From a checkpoint of a small encoder-decoder audio transcriber.
Training: adamw at rate 0.0017, 12500 steps, batches of 64.
Data: trained on read English sentences (LibriTTS-R), 51.2 epochs.
Rows from block 3 of the text decoder, named by matrix and row number. Rows with one number belong to one attention dimension. Each number is 128 + 24 x the weight over its row's rms, rounded and kept within 0 to 255. All counts start at 0. Numbers have three digits each. After the name is the row's rms in percent of the matrix's.
# q: cross-attention query (decoder.blocks.3.cross_attn.q.weight, 128x128), inputs 0-127
# k: cross-attention key (decoder.blocks.3.cross_attn.k.weight, 128x192), inputs 0-95
q.63 092:085134156103147130109174110157144160123114109157103111158114110119114157168137143119136099110145118125103092091122118126096125104137141117074132149135105151117112098144156097119116163134161119151137132113088129153114130140117143125107118149158139121109157130143158128144115082112119155078147113116123135059084140126139068115084157137146129154132103130203127162144157171138134128135102
q.64 083:128108121123114146137147109136129107141165115157156109142142121128086124145136139114083182100138101113109137129139164147106127093115078140136103130136120096179151126151114121164110078115116113125140080133131108170127135147180078115139104142115114153130137079079082138106131171110149108145142119177143133123115088139141155156149084166128143129141149130102144119105141087164099146151139
q.65 108:149114143168158065093108113128118121129094118126121145106122104122138129165097125125139110084177132121073087172102157184140132152162180129122117152122125123161114111137122142132112111159095114134102179101164186149143183129115135137145143153144128162103106129117137094118133145113108114101132110136125125131135150140154090092128128128117122111108151129152076170104119139135130127091132
q.66 091:135077125101139176140116147117130119127164119140140102156162149151127112150153132146121134112100114112124117084150156138119130075144104077168125164114094114174155089153143100119092142161152119098128066147123119110165125108101141144113110148152128097163143080108106126126133166111148122181118139105134100149131105156138139128134130116143146104177094115099139139185151134111125119146117
q.67 108:185116157156145163135111127118113134108123177124104126128099138157127102119139096116121119156144144101102122143093131110171096168116140126113092112137133137144110157082098125104145128113093131136141118123157124140135094123135151141090113101131166130124143115149114071102133150115099161127126128117090128125090127172175126188143199108146090126107182112118093140095119143131134168116124
q.68 088:164099148119154169119106121096128135118140160141090110115159118106137154121129123127151082120116105153098126108163116123142127139165168103119097172126137132162097132184131153105134177159124079114149128078129122136179161100110145130119147127131130108099127108141075117131105141095122133111110125086163159124166168115163117149127146086132146098162124141135081125153097133117118143139092
q.69 132:107141132087138128103122143147171165132116152081113129118168134117149147139118119083120099140121145125096090134149104144114089125127184148115175137142105177094113098105143110120120174159146145116122122107127157133104158101075122158128162096167110140133134144116154154130132090161114147097127120118099099133128105151119097121104139126172106157125107112109142136148119185108172079141112
q.70 088:107085099117121181168117143115112126139149130123100140124156127133136191147145127138118113155092139185168147089121120110120094107105103094129097112116121131120145103159137147077131159162136125142133120135106110144153111102129137138113105139149138115144121106126083151140095121131117172141098163069199156138130089086135131123101129116134098128147116129150161175155123145119101139163124
q.71 098:169123144114149115116143102154136162130125141145128138138115083095118097166137103110140131106140139093108096157111106132188130173138163134123170138103147111171122149171130122164099172098098105093119131127102123147137129153128117151085116089119131128124127134103128129108153170107139108067145105154078141120119194158145112161079105118124149121154139143137119112138132147113145115087129
q.72 097:132100145137201093113143067125150153102140119146120113199118115118126127163145122136151115096114121127115094170109161138148111141130162121133166159096130104144142110149112087143069148148125114115129128139112135101145133149104116150086131139162130118108136124092131098098169156103150107124136094160101135140134173144169127110120156103111138134134082120168113146157132111114137097105157
q.73 095:150136129159102113129169112115092116143149108145147146114110098124101117109125097129119176113157113117129180138136154114127148136140062133133107088143134103147124162147126137126147059087116148144136105120125082152115113155172115109141105135079143157102105114114112106116160168125155118150135109158135146128136143118125154173160102167133143139123161131116136091078141084155102171107139
q.74 104:067121091091087133150152148120148122157142090132122145097168122097108162131108140139101138154112122169180137094143122107092138096139099108150139118141107158124149113157173123117134137115158147128125122126066106147098127131134132130145113126132106117134115119118124181156126121170140157130104149105166120117150116074078148116092078152128146118174107149134175107148124124141123115157119
q.75 105:121128137100118119118108152129154146138096163076090137099161138124128158141112120102115092170125158150127101123132100131120094118136184123130147138156094186088117115108149118097149172162128151133108141104127157137101145098095144152135138099169139118114114146134158161130128102170102165093120138081125089127137106123115087123101138125159096138139130116125122147143115197103153106150103
q.76 102:187125162160112109106102129118101112128112143096133132112110123151141117131108101120099157162193147093096139149097139157134132131134154126158102113141086139146134127088123128106163104139102151132088137104166152139104140125130138124124100128135150145122109109149130089110114153181085146118113119149108109131088116163134121152151161139135085126109200102113111139060128153144141146089136
q.77 085:148116124103121157144105142100113145126116137110083124118141149143157167139127109132132095199104145155146152115105088115148100111140164093136117155115127157109144109110124132082143177150126113120114142117092125136126114095116181142102135085155146105122123115161086158146080111147122177130102153072153132125135144103146118142096166086134083139147132146149110132160104166106134135145141
q.78 110:143122125151137126106116113117132116117084167123112127127123128130129144092127120142121034136111128177153092145122120119125108173142158104110110143159128152128107145150119164105120129144125110147129189119153144107133136104098178133115136149164165097123122147152130130137126084099128167130095127084152130148139104080124114093157165086112121131128101137170080182153115149133127135126105
q.79 103:164145126115067141093128155103133112138090155113110159058154118113110120115121119120116088154148124141131145109141119123117160135169140129138090140176072168150113139156152173096166120087127125131121137110112103171111142094136153124148139133130129102088069117149126166161131129155120120112097130081141120123158147102117129150117120142137150110173156139127120109097118164149134142123094
q.80 102:125138130154147077108157110172135140112131122087126129132100119134075109141094137106122163091174162106092127149114131112133132116135126153111157099128159117124119154128107080134175113124093156135133131113138118133124155162147086126170096128103158160112128149119196109117169135157142096081159107160116122121134159150108107137121117162150134099083160110109113136082137151114126133090141
q.81 100:121124102125144128074157118082133124159113128108105114143151160144109163138111124107116144121155112138066168136118171148118115077157129145144092190158124148128155120085107118111179095161102139148151122100125079154124146098139119111169158098124130145073100092132087133143133117153118122148131118122169129140151129109123171145144138152148145115129151129107090096112127108136123137158120
q.82 097:080112135113128136206106181174116142094173080122106137111126166113119126151096158138140187109116150119139115089091125101135123121095122131107145106088162119119140129104152077136132154121160119117123105140113178122146094160130152147133115125115099149175165154117134119137108144122123165135149165129122127114120124138114120124059105140118110088137130140122161148137132127114139094140130
q.83 100:141098123097139156134134116150141157123165120136159085182145123123121120152161136130119125111079127083144097129143119129150123083142115091150174147094136088154139117169111088168076166139142118079119099155106121102152126136115123153086110117147133102166174096108121142120128160096176108147137117152110124143111118153148124142119124097135135136162093141106146117188138135115130114140141
q.84 110:086116118102156161139143126175159127078173134156122132151128134116094117160152173137163122087096115120150123090128132091135145118087093143103136142114138098140128140181145090145112184103138095107157097143115126128170110148150098135137124170128096109141141124093140126130127136097146072120154147117134151115142139150161117113090112139124169100135084126131165160137117128121133105134090
q.85 096:116126132089127127125096149113137119110089138106093129127152164132139155137120149123137106168114143162142142090105095129126123106129153110135091184131112163119162105128157125096143184143136091118120150121118145115142112086124158121127156120168109089137107129160120186165071102143098141119117167081160122130136137100124123098097148097118117108154112141158118156164126179112143095160111
q.86 114:100123131081129137116111143134169158138109145085107128119172151120145157139124127094119095153107155139120095115139097139110095113124188138125152150146104187093126104107137107119128183168149147124122127107129156130114143091089130152135154102175110119137131142123146163138117088163110148098131140100119092132128106132116094108097135121163115145137107121123141139157113190107170082154102
q.87 104:139132143108137142171128126078122140135129111144112108153121150166175147144116089117136146147128117111134168128074131149143105133088096150121085143115143124120161110055126137095142140118120120133146109141133126174142086111164105106126129102134096161131119093135073111132079118122070132170102177130153156135101125145168167156115143138127108151098139138142126123105131098124120131155166
q.88 108:103137132080124136117111151135172161135109146085099120113170146122153149140126118098125104151118148134114097120144100140112096125122178135126162146142103184095122095102147104112131189164155147118124120111125157131114150094083131156129151094172098127141135135129153151137119084167107145103127144098119091131126111145110102117096130123168107147138111113110143130157117188097167087147111
q.89 104:093129127089123146115102168139158160132117130090115118121166156130156150136115138106121106143108148128112094119147107144111101097131179119133159160130103180106122088097136097117132176172150141115120131104126164117122146095073140151134155095170101131156152135147138155147098088159110152117122148100125105121132091139114101117092143110162106136134118123102135129166116182105166088151120
q.90 115:130124114123121148119158122082118139158126135108077144118137137134134175094132084120133130159124124162124180126114155095118105136132141126133093140153118167107128135072125133067192118148124159165137122118095077149118109102125156129131124086130138146071097114144114116145133110169111168148102142084152145146165156089121164164119156155143141123127137122135115091125119119108132154153120
q.91 121:121140115128135080082126122182141139125109120120170141132140105106093088157120146127124134086132120102119087144143130150149165123165128105138185135132142102149137120185132078183103132109113112086108155126126130121127150155110118137140135163126122122134147125103179159131151155137184079095162096155107109136135132154116111102138086126127156104163102122112132141126147165120135097096122
q.92 111:104141122084123140121110157140171164142109142077111122110165145128154141136119123104114104151118147130113099122150103139111096113140176133126172140148107189092114094097143107115134182160149147117124116116124155128108151090080127149133151097170116127141144139141156156135121090173108147111122138099115088129130101144107098118103141122171099150130119120105136128157114187106163085145113
q.93 099:087097122129149124126141141129128109111149093126093146140115125120108172163109146125137144076170153162097155093096150104120111116089129159102072126108139129154145119124156125099165145170124135153132116121142137139174129133159107110168109138130102153144110125110109103139125127135081127091143164111172162126150147110109131099078089181128142064122138115131149172119142132140119121121098
q.94 094:113165156174144098132106128126129121124112126110156118128130149183136101121097156135121142105142118095113103154137097179105134086148139126126146140103120103112100092118115125147113075149139122128129149123192182092149153132113102114167149168113146157144156151148177120108109121113146095133160127169153116120131091156143099090178114105132127139083143122099099119115101105122121112129164
q.95 107:106121103107156121059161098109162120125098142146101143152137116104099146145156127115144069117119111173137143125118135111129131159117138146121100184165118142145158135176145135107121154112110113135160152114108086156134127108144133119123153144162105088087069122105105156156136108126137107107113135098152146137162157093131152092105139143115173120157094138171131154139130142136147101138091
q.96 113:126094139128106133121171156106141162130141143127116164102119089134180140092054181129131141133137101076171140144145123159098109148170105130136087101104116113135086134134086132122153114096104127104124130162114156146112122137131112142106118145125136143093085118117161097138149107157165112141110120145165146173169119106098128121127118114120148125152160146124164139145098123115129164087127
q.97 101:137107143087152126141100108101109131158148131139109134103097153134087111123148146159145087143128175157135130126112113099184143094134134119117162132096139195094174168102132079149107095159122121141136098124148127091160104120130156148108142162107168100135128144141098129137114161124100128112132100145130116077140114119146087108143145126125099108132171095146122103104099142141130120174160
q.98 095:117108106133093151145115090097119126133159109140124117106137104138145099059123149132075132134142141090188125120149127166109125126158105125148130131115113097162097134161141166122128146126139165125140110116108143124124123149140082103132092140117106158110113132161168105090161141174184089169106122093139147132138148106153138142158082153132136097109144117125188119129109116127115132085126
q.99 101:143116155092119118079162145136143144110123187087095137130152116134149175113128143103142103101115118139112107142095139143124084102109156155117127114117094161107097146121143110140101105147143144094161137127164151160112131090096127150111134146182124141130154114097116167164111104127116144111141139111147091154122108131140120113123147131157102154152075118144111124107116187137185095162157
q.100 112:124212171117150156112119114141110128117125117132125101150152156126095162137111097130139120129157144149080122135135130132155094139152081130080151147137138124154125108136150148154121135135137136142100162101123122094134154133132103128114142099136139146126083148154121159139089103118130137119204083126065142084095102137113083116102143113139141147084126108120115134144144142146126074106126
q.101 116:147108139109114106132113129111106135142138136115132129123120132148085116124149150142159100149124147161107131124111131089182115069134157134126148108103134196089152168085114078141119089169130102132134113153149130107159113105106170155117132183116184101131128139122096139143121148125096144129130098138144092095154111105145105116135160132127109117152149097135091103110100166118124146179151
q.102 111:094123124118118123152115142098148173138133089126127103076126138136115078126123121158139083141145163102136108109166157120129130162155117173160137143110133179146125103125135129166143174113104140134134100123126167117077097169162078126116137075110141121119100152138167122094140109120156150125163149150110135103135110129147103120126107143144127137088119130110164116151093092148104072131115
q.103 097:127125171119138123134120151099085135130158148137155127133104114182136103118092136141135165141123117120136146138121128127106148136166130110161154104094096148139106151113104140096168099131117086115092141169156125118140134099086136150107141149127137138131079153124159097155078156179124101154143103194122085138151163098108118118131158109110100098126166146104095116146096113152111141103150
q.104 114:123112135162119159189076078102129121150156105159126103129100152139091097127135124157113129175135149151142140127148094131150135118145115128088151141148134118143143105110124135118122130140124149173123097120100155088162125180181123115150092125105139101098107168169124114086151127112118132133114089099119143073141124103124104124166095130107124125098163104141129135145127102140073149120103
q.105 101:105123098128137117153147129138160126136123136131110165084142095114173134115103122114102124108124133074166126125141117147088154164124097132153115146139115088142118134157150141135122147084130162117166129118148135149096134147156066107122130102123060152133126129125187119114161128145161105132125146133140160155109132167135164121136082147131118117106112163145187104096122094149122084095115
q.106 110:133131128132109159137072079097134123142153125134117099140139165148072113102151134134131102158114142180120124102141107134165100088149134158084156147125107156147114102122144138118088120192153163152126098115113157106153134143133136142129092127149167122092110174156120139097134127110113145121140082097119126065131116089154084118150114138140113138105120079149111131135120155137109114134124
q.107 114:154077115107128127113153138116130147149144142136134134137086115125177093119117159139117172125152101096210136148121108132099147148110149116146083090098118097128144133148104139142155109096106124101119136140143139143115106120124162112144115143085116121108160096128122106122123128142165107162087172151171122180117141119114145147122112111115141097182172176114153158123115106131151159114143
q.108 114:103134140168106149175120097130150128101122118137127091146147165145118121141109101110115147136100118140086141119158120166102115145130118158088146154165109104156098073116123173098120170128153149153128124118081144129159165166150085123160111095135114134099125148146162137083147086126092140131127085090105134130130139133121128141147106132142124142094109107111101159181132118130098128099084
q.109 097:098147133162128133143142149151164131098104129110110156104171102114147171141091103100146111124115101102074136136152155158096111161144102138120133146174120108161082093131118128102120173121132144132147130114097132151120146150138036137111133089160100137140100133108165128132154102124128147105137132119091150149149127168137143113125126136138132163094068131147129127143153107119123103102094
q.110 107:157084095180084103153130158119137106131125126116151160113142096146142111124139148106112164129099124119171144100126123113134147097124174133155101109152120117124128165117085135116135119147122108115135091156099115127131113109127159110143127128105129098145134112091122116145190146099144135133060150111140116153203140107134183138142128122106106131181116138132111108125132104102113168168094
q.111 102:143144132133128153111108105110135140107144153116103117137156143114095140106129138124142091138112118175093129098124141137147075100158129150088146153124102158152092096139152137114066118195158141151132115100118157143137148135116126158108102126177168141104111142146139143125124124131114150118155074096117134076106110116151081090130138138152127162091103087163117138142127172139143090114129
q.112 101:107106120127129111165098139117119124135134098122133138094100133131097101137151142159136094142132165137110123120135137104150154087138157112155160132103158187090176156077109062124145109143123092150136081145130122100152109139123164135131138191085154097147135131129112097122141139135091128133108120142149114085167129123153132131147150143112100101125159094119117095108097133104104172156145
q.113 113:115132134160126134146123135150159122113095121127122109122162158120142145158118097110140115134128134129076124104144135125125108168102100153070152141166132140148112086123102143119097190130124120145115136130097130129132138151151074144118150056167143112135130151132131190137135103098097170098154129101084125110136110161115124123109147116139122178102089127138100143157161134106110088126083
q.114 109:127122091112105133103121118119097121145158091155160099155081148137124087118160137150124181134134118123185135122144120133113152124124153109171097105099135105138144122144128160123167128126123125114098135124123122125124115118106174100150112142084124131110154101164114097113101152146162115160105162159155115157109173082124143191122115129117143081145177138086124149137118106115133175107147
q.115 108:127140178099135120105176140136134153105121170092104111127165126140139163126107123102145097120115138149078098153109137140130084123116151168110152138128098165105094139110150112131113123156148139104147136126169140131127136095094099153116148137189133132132138129101132175149102096137094137116163116124123104146115107144137121124109148133162101166138081101126102110132112184131172068153152
q.116 098:163069099144108109139113148097135120144148150129159113162107131148126081133147161133117155139112129141163147093120105102137122104110178126112102105130105136127126130102079121119122089156134096129110100149120132134151118100099209133127114152100178091099169149127108121150166143122123134118098128145152092114158142085100142108131137120113115121200154146139117163134129133118123163148116
q.117 103:154125163096142122140143092109116131137155204141089122124132126149149140087128129121114110123104114154139144135093103148110108118129114156119128140096075114139083143141155142126078100134131166118164153130178148147155159100117108140123113146160106134119134137117140144132101150170115134137147101101122120149082130145152122099136110129147100119117117123176129120096118128182175063115180
q.118 106:139107070113113152089112098130125096151146105166149097171087160112121096124161140141109164119132121132184121127118106140124143121106142089125084120127144089150156112162142161139145116130144144121110132113120114131132121120127192104151094138108118127105171122166087113109142148113165117142086167134167125145105143091118146169121107113115157086156155143107146173121144134114135170120130
q.119 092:148120097102150115130113127121119140145161131143147148128073123140120098123164135157108142122132127136169125127116102109105169093113187103176112135096128136103179146111152116129129062130137112122130105112160128119134118112111196114139115179081104111139173115144125085116125167144135094152109153159172111121111138124147137143130131134114104082153163134132149131093093115143144141137171
q.120 111:109147130101151123158145082127140125127131123104123086139148168084106113132137127118126134128132153154123125125118108127140146079104113137133142143110128110112155123130172128154105159101150171129169142084173119088115129155120133099186129151116086130105191086165120134065104090128102110169126099106123133126070145176137142139146097157165137094119123118129136106138131137152149119121134
q.121 119:115096102127147127142144139142147131125117142133135083137127150111193103151141098112104158111142144115155104123135116123071131179069129129109119130148097087144109101139137154146123160075131138119125145112151113138106144125138114089148147087119092120106193140157155164124126115154133106141143167143139117144065147149098150147096105130134126137156129169127152161129150115126130071095117
k.63 086:135139121097160166138123156126168137128163163094146134157155150132130151112135169123110170111183118154156153146131163117159134126160151153148127160144134182111128150125120157141137118133184144139103120137118155156114156131135124112158131117129172112108131097099109107150153128137172151105
k.64 081:096119108110092110127156137144100086130170108112146105149081143103125162102106145144104138105125114119105154139141097106125134125122101126021115157137133145154117103126140099113136109116098133133109140126106090166114098113130111161136125155125111124118129085155104126143117124128139146151
k.65 103:124159141140125125195123068134164087119113111118180155145117148158135123123135150120125129127097116108141131139130145138094130135159145124170134169078173150159100148147086128094146128106101085104126135151139148101153153136126108134146142109136063148133127114085127124151153077129123124090
k.66 087:120116105121157108116147149111134123113115150086119167112118108133099136116111137113133149111137150128150116104116118124154116106165123100086108145131133144128199113127139148157136104159133158119152170128114124137138118112116167120085078115065176160111104145122141124106154098129135151152
k.67 104:136114128102098112176146181112112089103138102139128116129164148081100124132132162141094183118156129180129153138142122123105099151111103181171130121063111146093156131138109096110151116122106170102116130135117120100134138121103111112128139097137116111124127129124139143122079119106123132107
k.68 080:175132136132192143108135139147108110111084131090161138099137119162124084113126171113143179135134153113155063104111136150146110151137142145142112126086132140126145147147144106149136125153157103084132134118135132093131128130117141121106121074085112118138105102131170121116147076172113113119
k.69 122:134152133159140163120123131126151184125117178127129146135167134169130112102143130139156144159113164149159134139164170135144139137151165142187137130166155113125169127128137147152149134167150125148106165157126164131153154128121152144117141128142157147130133165138128124140157152183137118141
k.70 088:155106101144173130096096145135105140135100124093112159068127129069091126146129119112134142114150128149169139118140141128165131113116137156124128093131090115130132150116136113150138149133219151134153171123150118109128131150135135149133089143119147156106122140134146117116132133151141113121
k.71 095:146138124110108127114179161130076139127165142144094061127123153180172108133158134129139150146124131126089104136089119135149139170123118155138134162060119171107189119137154180120085125165049102123128114121137139113122124124137140135080128093142087119137141104154159150137159096125137162144
k.72 090:135116118135132094170155088124098080112109070103154142127081160164148120108145158115113119113116128119126110119085136123139108138155135131146130138052087144144173136136118194144084129183118118134118102129122138130098171132117124128088099079129100161126133128122132129120145038122123166123
k.73 092:112127131106082106133167151132097084144171094151135085138080146103128171121125137137100128125133094099089119139139079116100143139087091116062136138120116134146089109142149089104128112095103122110121102111122085138101108125141114117148140139145104108127133090156106146139093138094134141143
k.74 104:147119110155160135055127143120128179160141124113074099101126112130113121142128093102177113124123149112144113132121145122137160116130154122090126117168113103134122124124154142156121149125188093143141163112146091151121120136159149144131110132121147132113132139147115112127157162181151126149
k.75 103:149139132156151149115116135117157186141106155121120150115168120144119101120152120119168153140119167159171127136167177129138140136149175156190144107145160106106155147131124141149135143150168125135119150150142157112157144141129141134118134113140142143121137170119128113142149140184131109113
k.76 097:093140148125101129167135119117155115125123125144135129143115135083107135120117138144101152115082109152125174145195126122069124108125108150147122152121161123112140117133097087080174104068088138113125144146104145118150123114117108118132114138156102131135121134099082142133107151110120116115
k.77 081:167124125123180142091116142135097150124079148090101132096147124087109091165138127107157155116135160155155127122118152143151118124124142147175122110126098108112145143104132124153084139145170142126155173124143150097141124135129147124095106105127144141129129167130128124111140134158133089101
k.78 106:159117130142154137148105081135154133114092063122165169114148101124106108117134147100120143126122150130183093122111139125146116119148154161201142104097114128132093166161091125148126141121192134103122090126129120108153185141121129110149125125135106168127144135088179114130088100150120109092
k.79 094:170148141132159131077162157118157159145150141123117122106126102135106083128120107124159185150081159080153081130164140121098141116142148128154132149134182107096098152144140100117157138096151070085142127111140116109153112141139143112122155123110099103130136123137124110121122158203124069119
k.80 104:129162131153071128194136127100133121147149124152150103136125130156192162113153134132111140118126108156099133168167131113092143157125123151137164116126167134149122117134134129107103136134073114120097084131146130123098106137151117125123154122183133092119146128149106123164152133096142154124
k.81 094:120180125159139111143152163110093094124100113105164103174059111102141121108122148130132173082089139107157112132207131116099115125157123095132127092160155085179085129105142059113121118121141099114116180132122122137134117123121123137110136130130107104117125130145070113132116101145124092083
k.82 092:140117106117127135128090150116134151134154166115074138120192158132120126174147120100158088122189136166097167133088143146130130129112124129100145141138118156127157112107122188152145134167129141153162187126147124123109102132137119145135138092127167101120115148144148125121169177110143159155
k.83 098:116112110113134126111163146124085151127130158108090116109123127155151134120117142130135136136127144139116126109068124133178131128148122119085104143131111157129209100125158185169070118186080152117140158116121150146121112117131163128080073133113173159120120133137151136112154106113137153145
k.84 107:178113097148135111121126144124140112107165140098106148101153131166156121123138133110114118149163135119122114118086133128153105149137121120084137158099136170115171147104148180151128144184134122142144102108153113135096098144125139145122126113112149100109124120174167098118177114134127160176
k.85 097:166129130147171140092099117129145138116097151090106158113150103109131077158133112104162136114100168130171122108132154141152103114167154140165120120141144112108140162096130152145112142142191122142159156127140143110153115140118139138095130098113139128129124168119128106112144123167114111120
k.86 109:143142136158156155112110131123154185129113173114121149128161115158122107120142122133166145143122170149174131133155175132143130129162168149182135119160150110112160138125131145158141142156163124144118172147132158128159142130127147146112130125135154141124126166128125117133156144188129108129
k.87 104:130120126119110131120110162147084090101110143108121141162117156075094111172108098146117132102129125131117178115133114156148092126102102128123107144127101110160130150069122108104143114124148142130161183136114113112151108123093098175119142147111113123140113138160095134100098138132091121140
k.88 105:144139133162155155110114141116147190127109180126120146132171128168116105121135119130158140147120169150164137128160181137144135133149164137182129122162148110115170131126132148155149136163157125143121170150123157126164137132123148142112128127129158144128130163130126125133163146181133114137
k.89 100:130144133159166158115107131120152188125101182114115151127180123159120109121131122123162137141126160150171134127143172138140126126156171122176121117171157114121172126120123142162143126153152128142121189155121167127153142121119151145112124134129163143130117172117127115123168152178126107137
k.90 112:153141129153158115113131195113067131140104099129140096129090116089084112141135115117139171099137145125163098138175136131103134137118130118173144060132121074145106145131138056146150132122197105115133151119135105121126148138134122130114139104142133109119139148147092123133085133148131086123
k.91 120:119141125122124128150154097106164148143171145154113108132126117190192148119143140123125119148079150114115104138105128119139142129165125099106136178116201151118162113149144200132088128157065107127124104092134139142127118132146157116087110121144112140121142128131136127146188105127140163148
k.92 107:135141136150146163114112141120151194127107177131122154130171122169120113111133115131157140148119169159170131125152175132141137129153164131182127120168152108117174126132132138155145128156151133143112174151128158125157144129122152139113132136133167147128128174123129121138166155183134115133
k.93 099:167164104183115104157089152107126114126125117086134138114118120108121129139127127102124144110159091147134151143145134138116123138132124150114159131123115119161093149099119107109182149128180103150150149138157111133132119156139106169148143108124121090115113131149104100141150142112134161149
k.94 093:070179150126120156163104078151204105112125165134170176153169125144145155099092140144127093132118112124132177120146132136135127108123139102127108131134169133162096118122108131113102103090094135138105086152105174118121111106117127107169145166120123162161113131076111131135156099107122112082
k.95 111:183126117168155110092146142117113114118131073099133129117078108121138093123141122106122159128097157081176069123136130121130106147167144124147137135094126119122111173125139143130119150153188074136141103111147110131137151147123120137097134101132071119107146122156134092125121083173113128132
k.96 115:152117184138072077084115117165138105132119141110130163110089129121124120154130119099117135179114162123111118108075152153138138122137118099150111107135162108076142168125154112122147124167152101087154134137131122122113097124124122124110172156082144115176128163134141159133118130141132136115
k.97 136:132131088138139137146150139092132149186127138145123106126140111134110151103159133152150137135110120131138117179133127079110179156126157120137173124146122129136127144176099149128134187136119131131103101122171110136119134175191130114163121139150130127069157108125130088165123126137144121129
k.98 091:124128168099090126113092139136164127133126102079104145089099116144077098158117113066111136180123127092108124115081117155166142092124120111164129136123107128085123166123139135133117134127160094100175129148129131130095155126125103092151135150107133135149136136082119134132094126105136149123
k.99 103:118143119155142109108160099169149144123118169166144148143140120135176125113140114183162101131105168161151140113171139115154119120156159106134108129130142091098176109136147113146142109118129142165110106115111116132188128116125157115091180105162143151124136202141175127122163127125128144180
k.100 102:107169125147140173132111143130170117110154122089140136165170128160125126065103158177135127103130144099170152132183186140136118139169168144095125186115108164191121095098123134154109112125129120133099165147113134144127140105116107143153114106138142108130140132134120124140169125150136113146
k.101 161:135120092135138124132152125107119143196134126142127120125137112124135154101162136151143133122117124140139123171148133070124183140123152119128157122134128120125128142174101130130135181125116149148088109120161113138136125173195129126141117137153127128064151124127137091159131123130153126129
k.102 105:142118133100113176129138177136118163109135157079109076113144169165105111131098159113167159117158136110123117112078144155125116135136150155133140113166139160136173136101160143147122131158156113081138083142125150124072141123123145142122136121093139150130143134126127118123128163144133094146
k.103 101:136121127137103084098166100135108116182163090149105102123114128117112125114163111131132136155095122134128123135119143080089164128117149083118141140146114093099120125159110103124153173172127118123110156118149118179130098142171138123109089131096139134109132116131096135129108152141105151162
k.104 130:145127103104125151135097152070138122137118103098123113114131119129085136139122154096101143106148113105129122153105124125128137132120136141143159130131124150146096184135087143121122182138120117112133140158159140138064137179148099136179063157105139110099136082073110083142108125123139096102
k.105 121:130127182115102144118125126160140130090115163116117137122116130128126111165116103097112120167145126120110125104087126189133102129134100118140127127140132141103145132099172119132128085131139114118164115139109154107113137090090136104121164114107148130196124142138122186116130135115135131131
k.106 128:128157087106147145125123160082163136147120111116134115122146116141097130107137164137139130093122134111146125158165139102157137138138167143140157148121122128147121155145084150138123187127128136140112128151156129158105142177153115122167085151137144115069154117087142060152125127111142114128
k.107 112:161109164150093084116135114141114134124122124144126123123091127090133108181134107111124145177100135130083104106081097147118128104085099092134103102140144097105124165136132108097122125135146119093183120086137103091114112127116118115110163103139101127169101144119126143093088125157087153104
k.108 115:137125126117131158103079133113119118073099089094122117130147144126096103135099154095114117085158121106137146110117145152144075124137138148130106154127118150137123134087121130142111118122115126120145159172112161156102162120087101156145066167102147112136116109091129120109130147116122084126
k.109 109:109123156112134132118114122152131116073122148110123155132132160147138124143101120108110111109163137131143148106127165180142086123158126154126099127126134140118158103096158120154125075139132121126135153162082168140125138075073141144109137139095158120176120146137133177125161133114147100135
k.110 096:111096130090139089123106124105062127151136095154119126113120100120187145146129136051123125109143113139094092131112096114081157114077099127138123068118161102087104132144121131119171132108100134126124111111132137133127091136152144137099117155112121119119089105116127124132125135073122106113
k.111 100:121187106125182133123140154117192131130115132121139138128154124158115124092138164170123122099113147117173124151182172114188128140174165133134141162116127133152141128144121123147110148133130142137096138172134132173129153143135114093156119138125160115098163141109152095161161133111155112135
k.112 127:121097094122118143151141139094096142186130120136117111114128119116119157115162128130135137119129098138126131174106117089107173143111142131140172098146120138131126158162105143126135207126103143143104107128179122131121132193187134129153106159130126140072163098123116096164118132131149116106
k.113 109:119132121127169154115116157124090124072118126106118118141155143150144124102070172124136134102167134135165151113149154159131083136155137175114093144140127155153149092074143124150103074130115143141121135170086181154119138089088136193089096131120141107150098135139132136108177132119135081139
k.114 100:140107133134100104131113115125101131148143087110130114128098157106105109153123102106130139157106102101074107109102085118142141098054105136109118142117099110154089168125104136097116156121151125091168146088144098101128119151141101136136126110128082138124110118108120121088062141146094168102
k.115 102:118138116157144130096156104165141138112132154152137141152161132146168124100130112184167097121116166146162160114172163113145118127164172106131104145131146110109171097132137117162123106120119134169097100123105124142170143107112153124086155125164149157126131189143175125121175130133130136191
k.116 099:143129110102149095127140128099094135160129095164141116128126106116135128126159157113126151130106124142117097129135094076108154121091120107120136105126163092116103164169103131106144185134109154138117110112153122145110100167165125132118094151126119113078120095109137096123102125123101122105
k.117 093:147178139155127108084173109150211144117113140165153152119140120138087104138152106170134109177100160125153126137155136116142119141156148075147146157135104084101137135155117089138117122128153103150131120145125127151150169130119123072138151111156161135127143154109132126133125121106123165191
k.118 095:142131124129109107147099121110138127131122096124140129129089137099118113164121136130118134156087114096079115107117060127147122098070083143119117134104123110164080155119101143090107138118147143103186136099138093096128103140120107129145133107167082108121096110099117106087070119142093156082
k.119 087:134125111137107123142161124090120161157137125179139091121118111091129139145178102137127137150097095122094095155085077095115145123070121088129173098148115107144112159176098125103152184117133135143138099095159106103116139165160121096178126129135117148102149101106125102129080133138089162112
k.120 112:120121138152124210162142138151145139106107159102116117128134121127131123155133086147155114122132122146116147122148125163140106141127157135137125141127106139130131175120119139137079146088085135163149078139135114096142174151109099078169164114214117148157146138095144125120133133129122150143
k.121 149:138132159135127137127123121161108124059118136118127119144129139132135085154110106125124131167136120124117126075113111165138068105124102119121095138127134132135142137087148122133105076134129131144163113123101145110120139087067117135081135100127126133174093126127134155075134132135083129153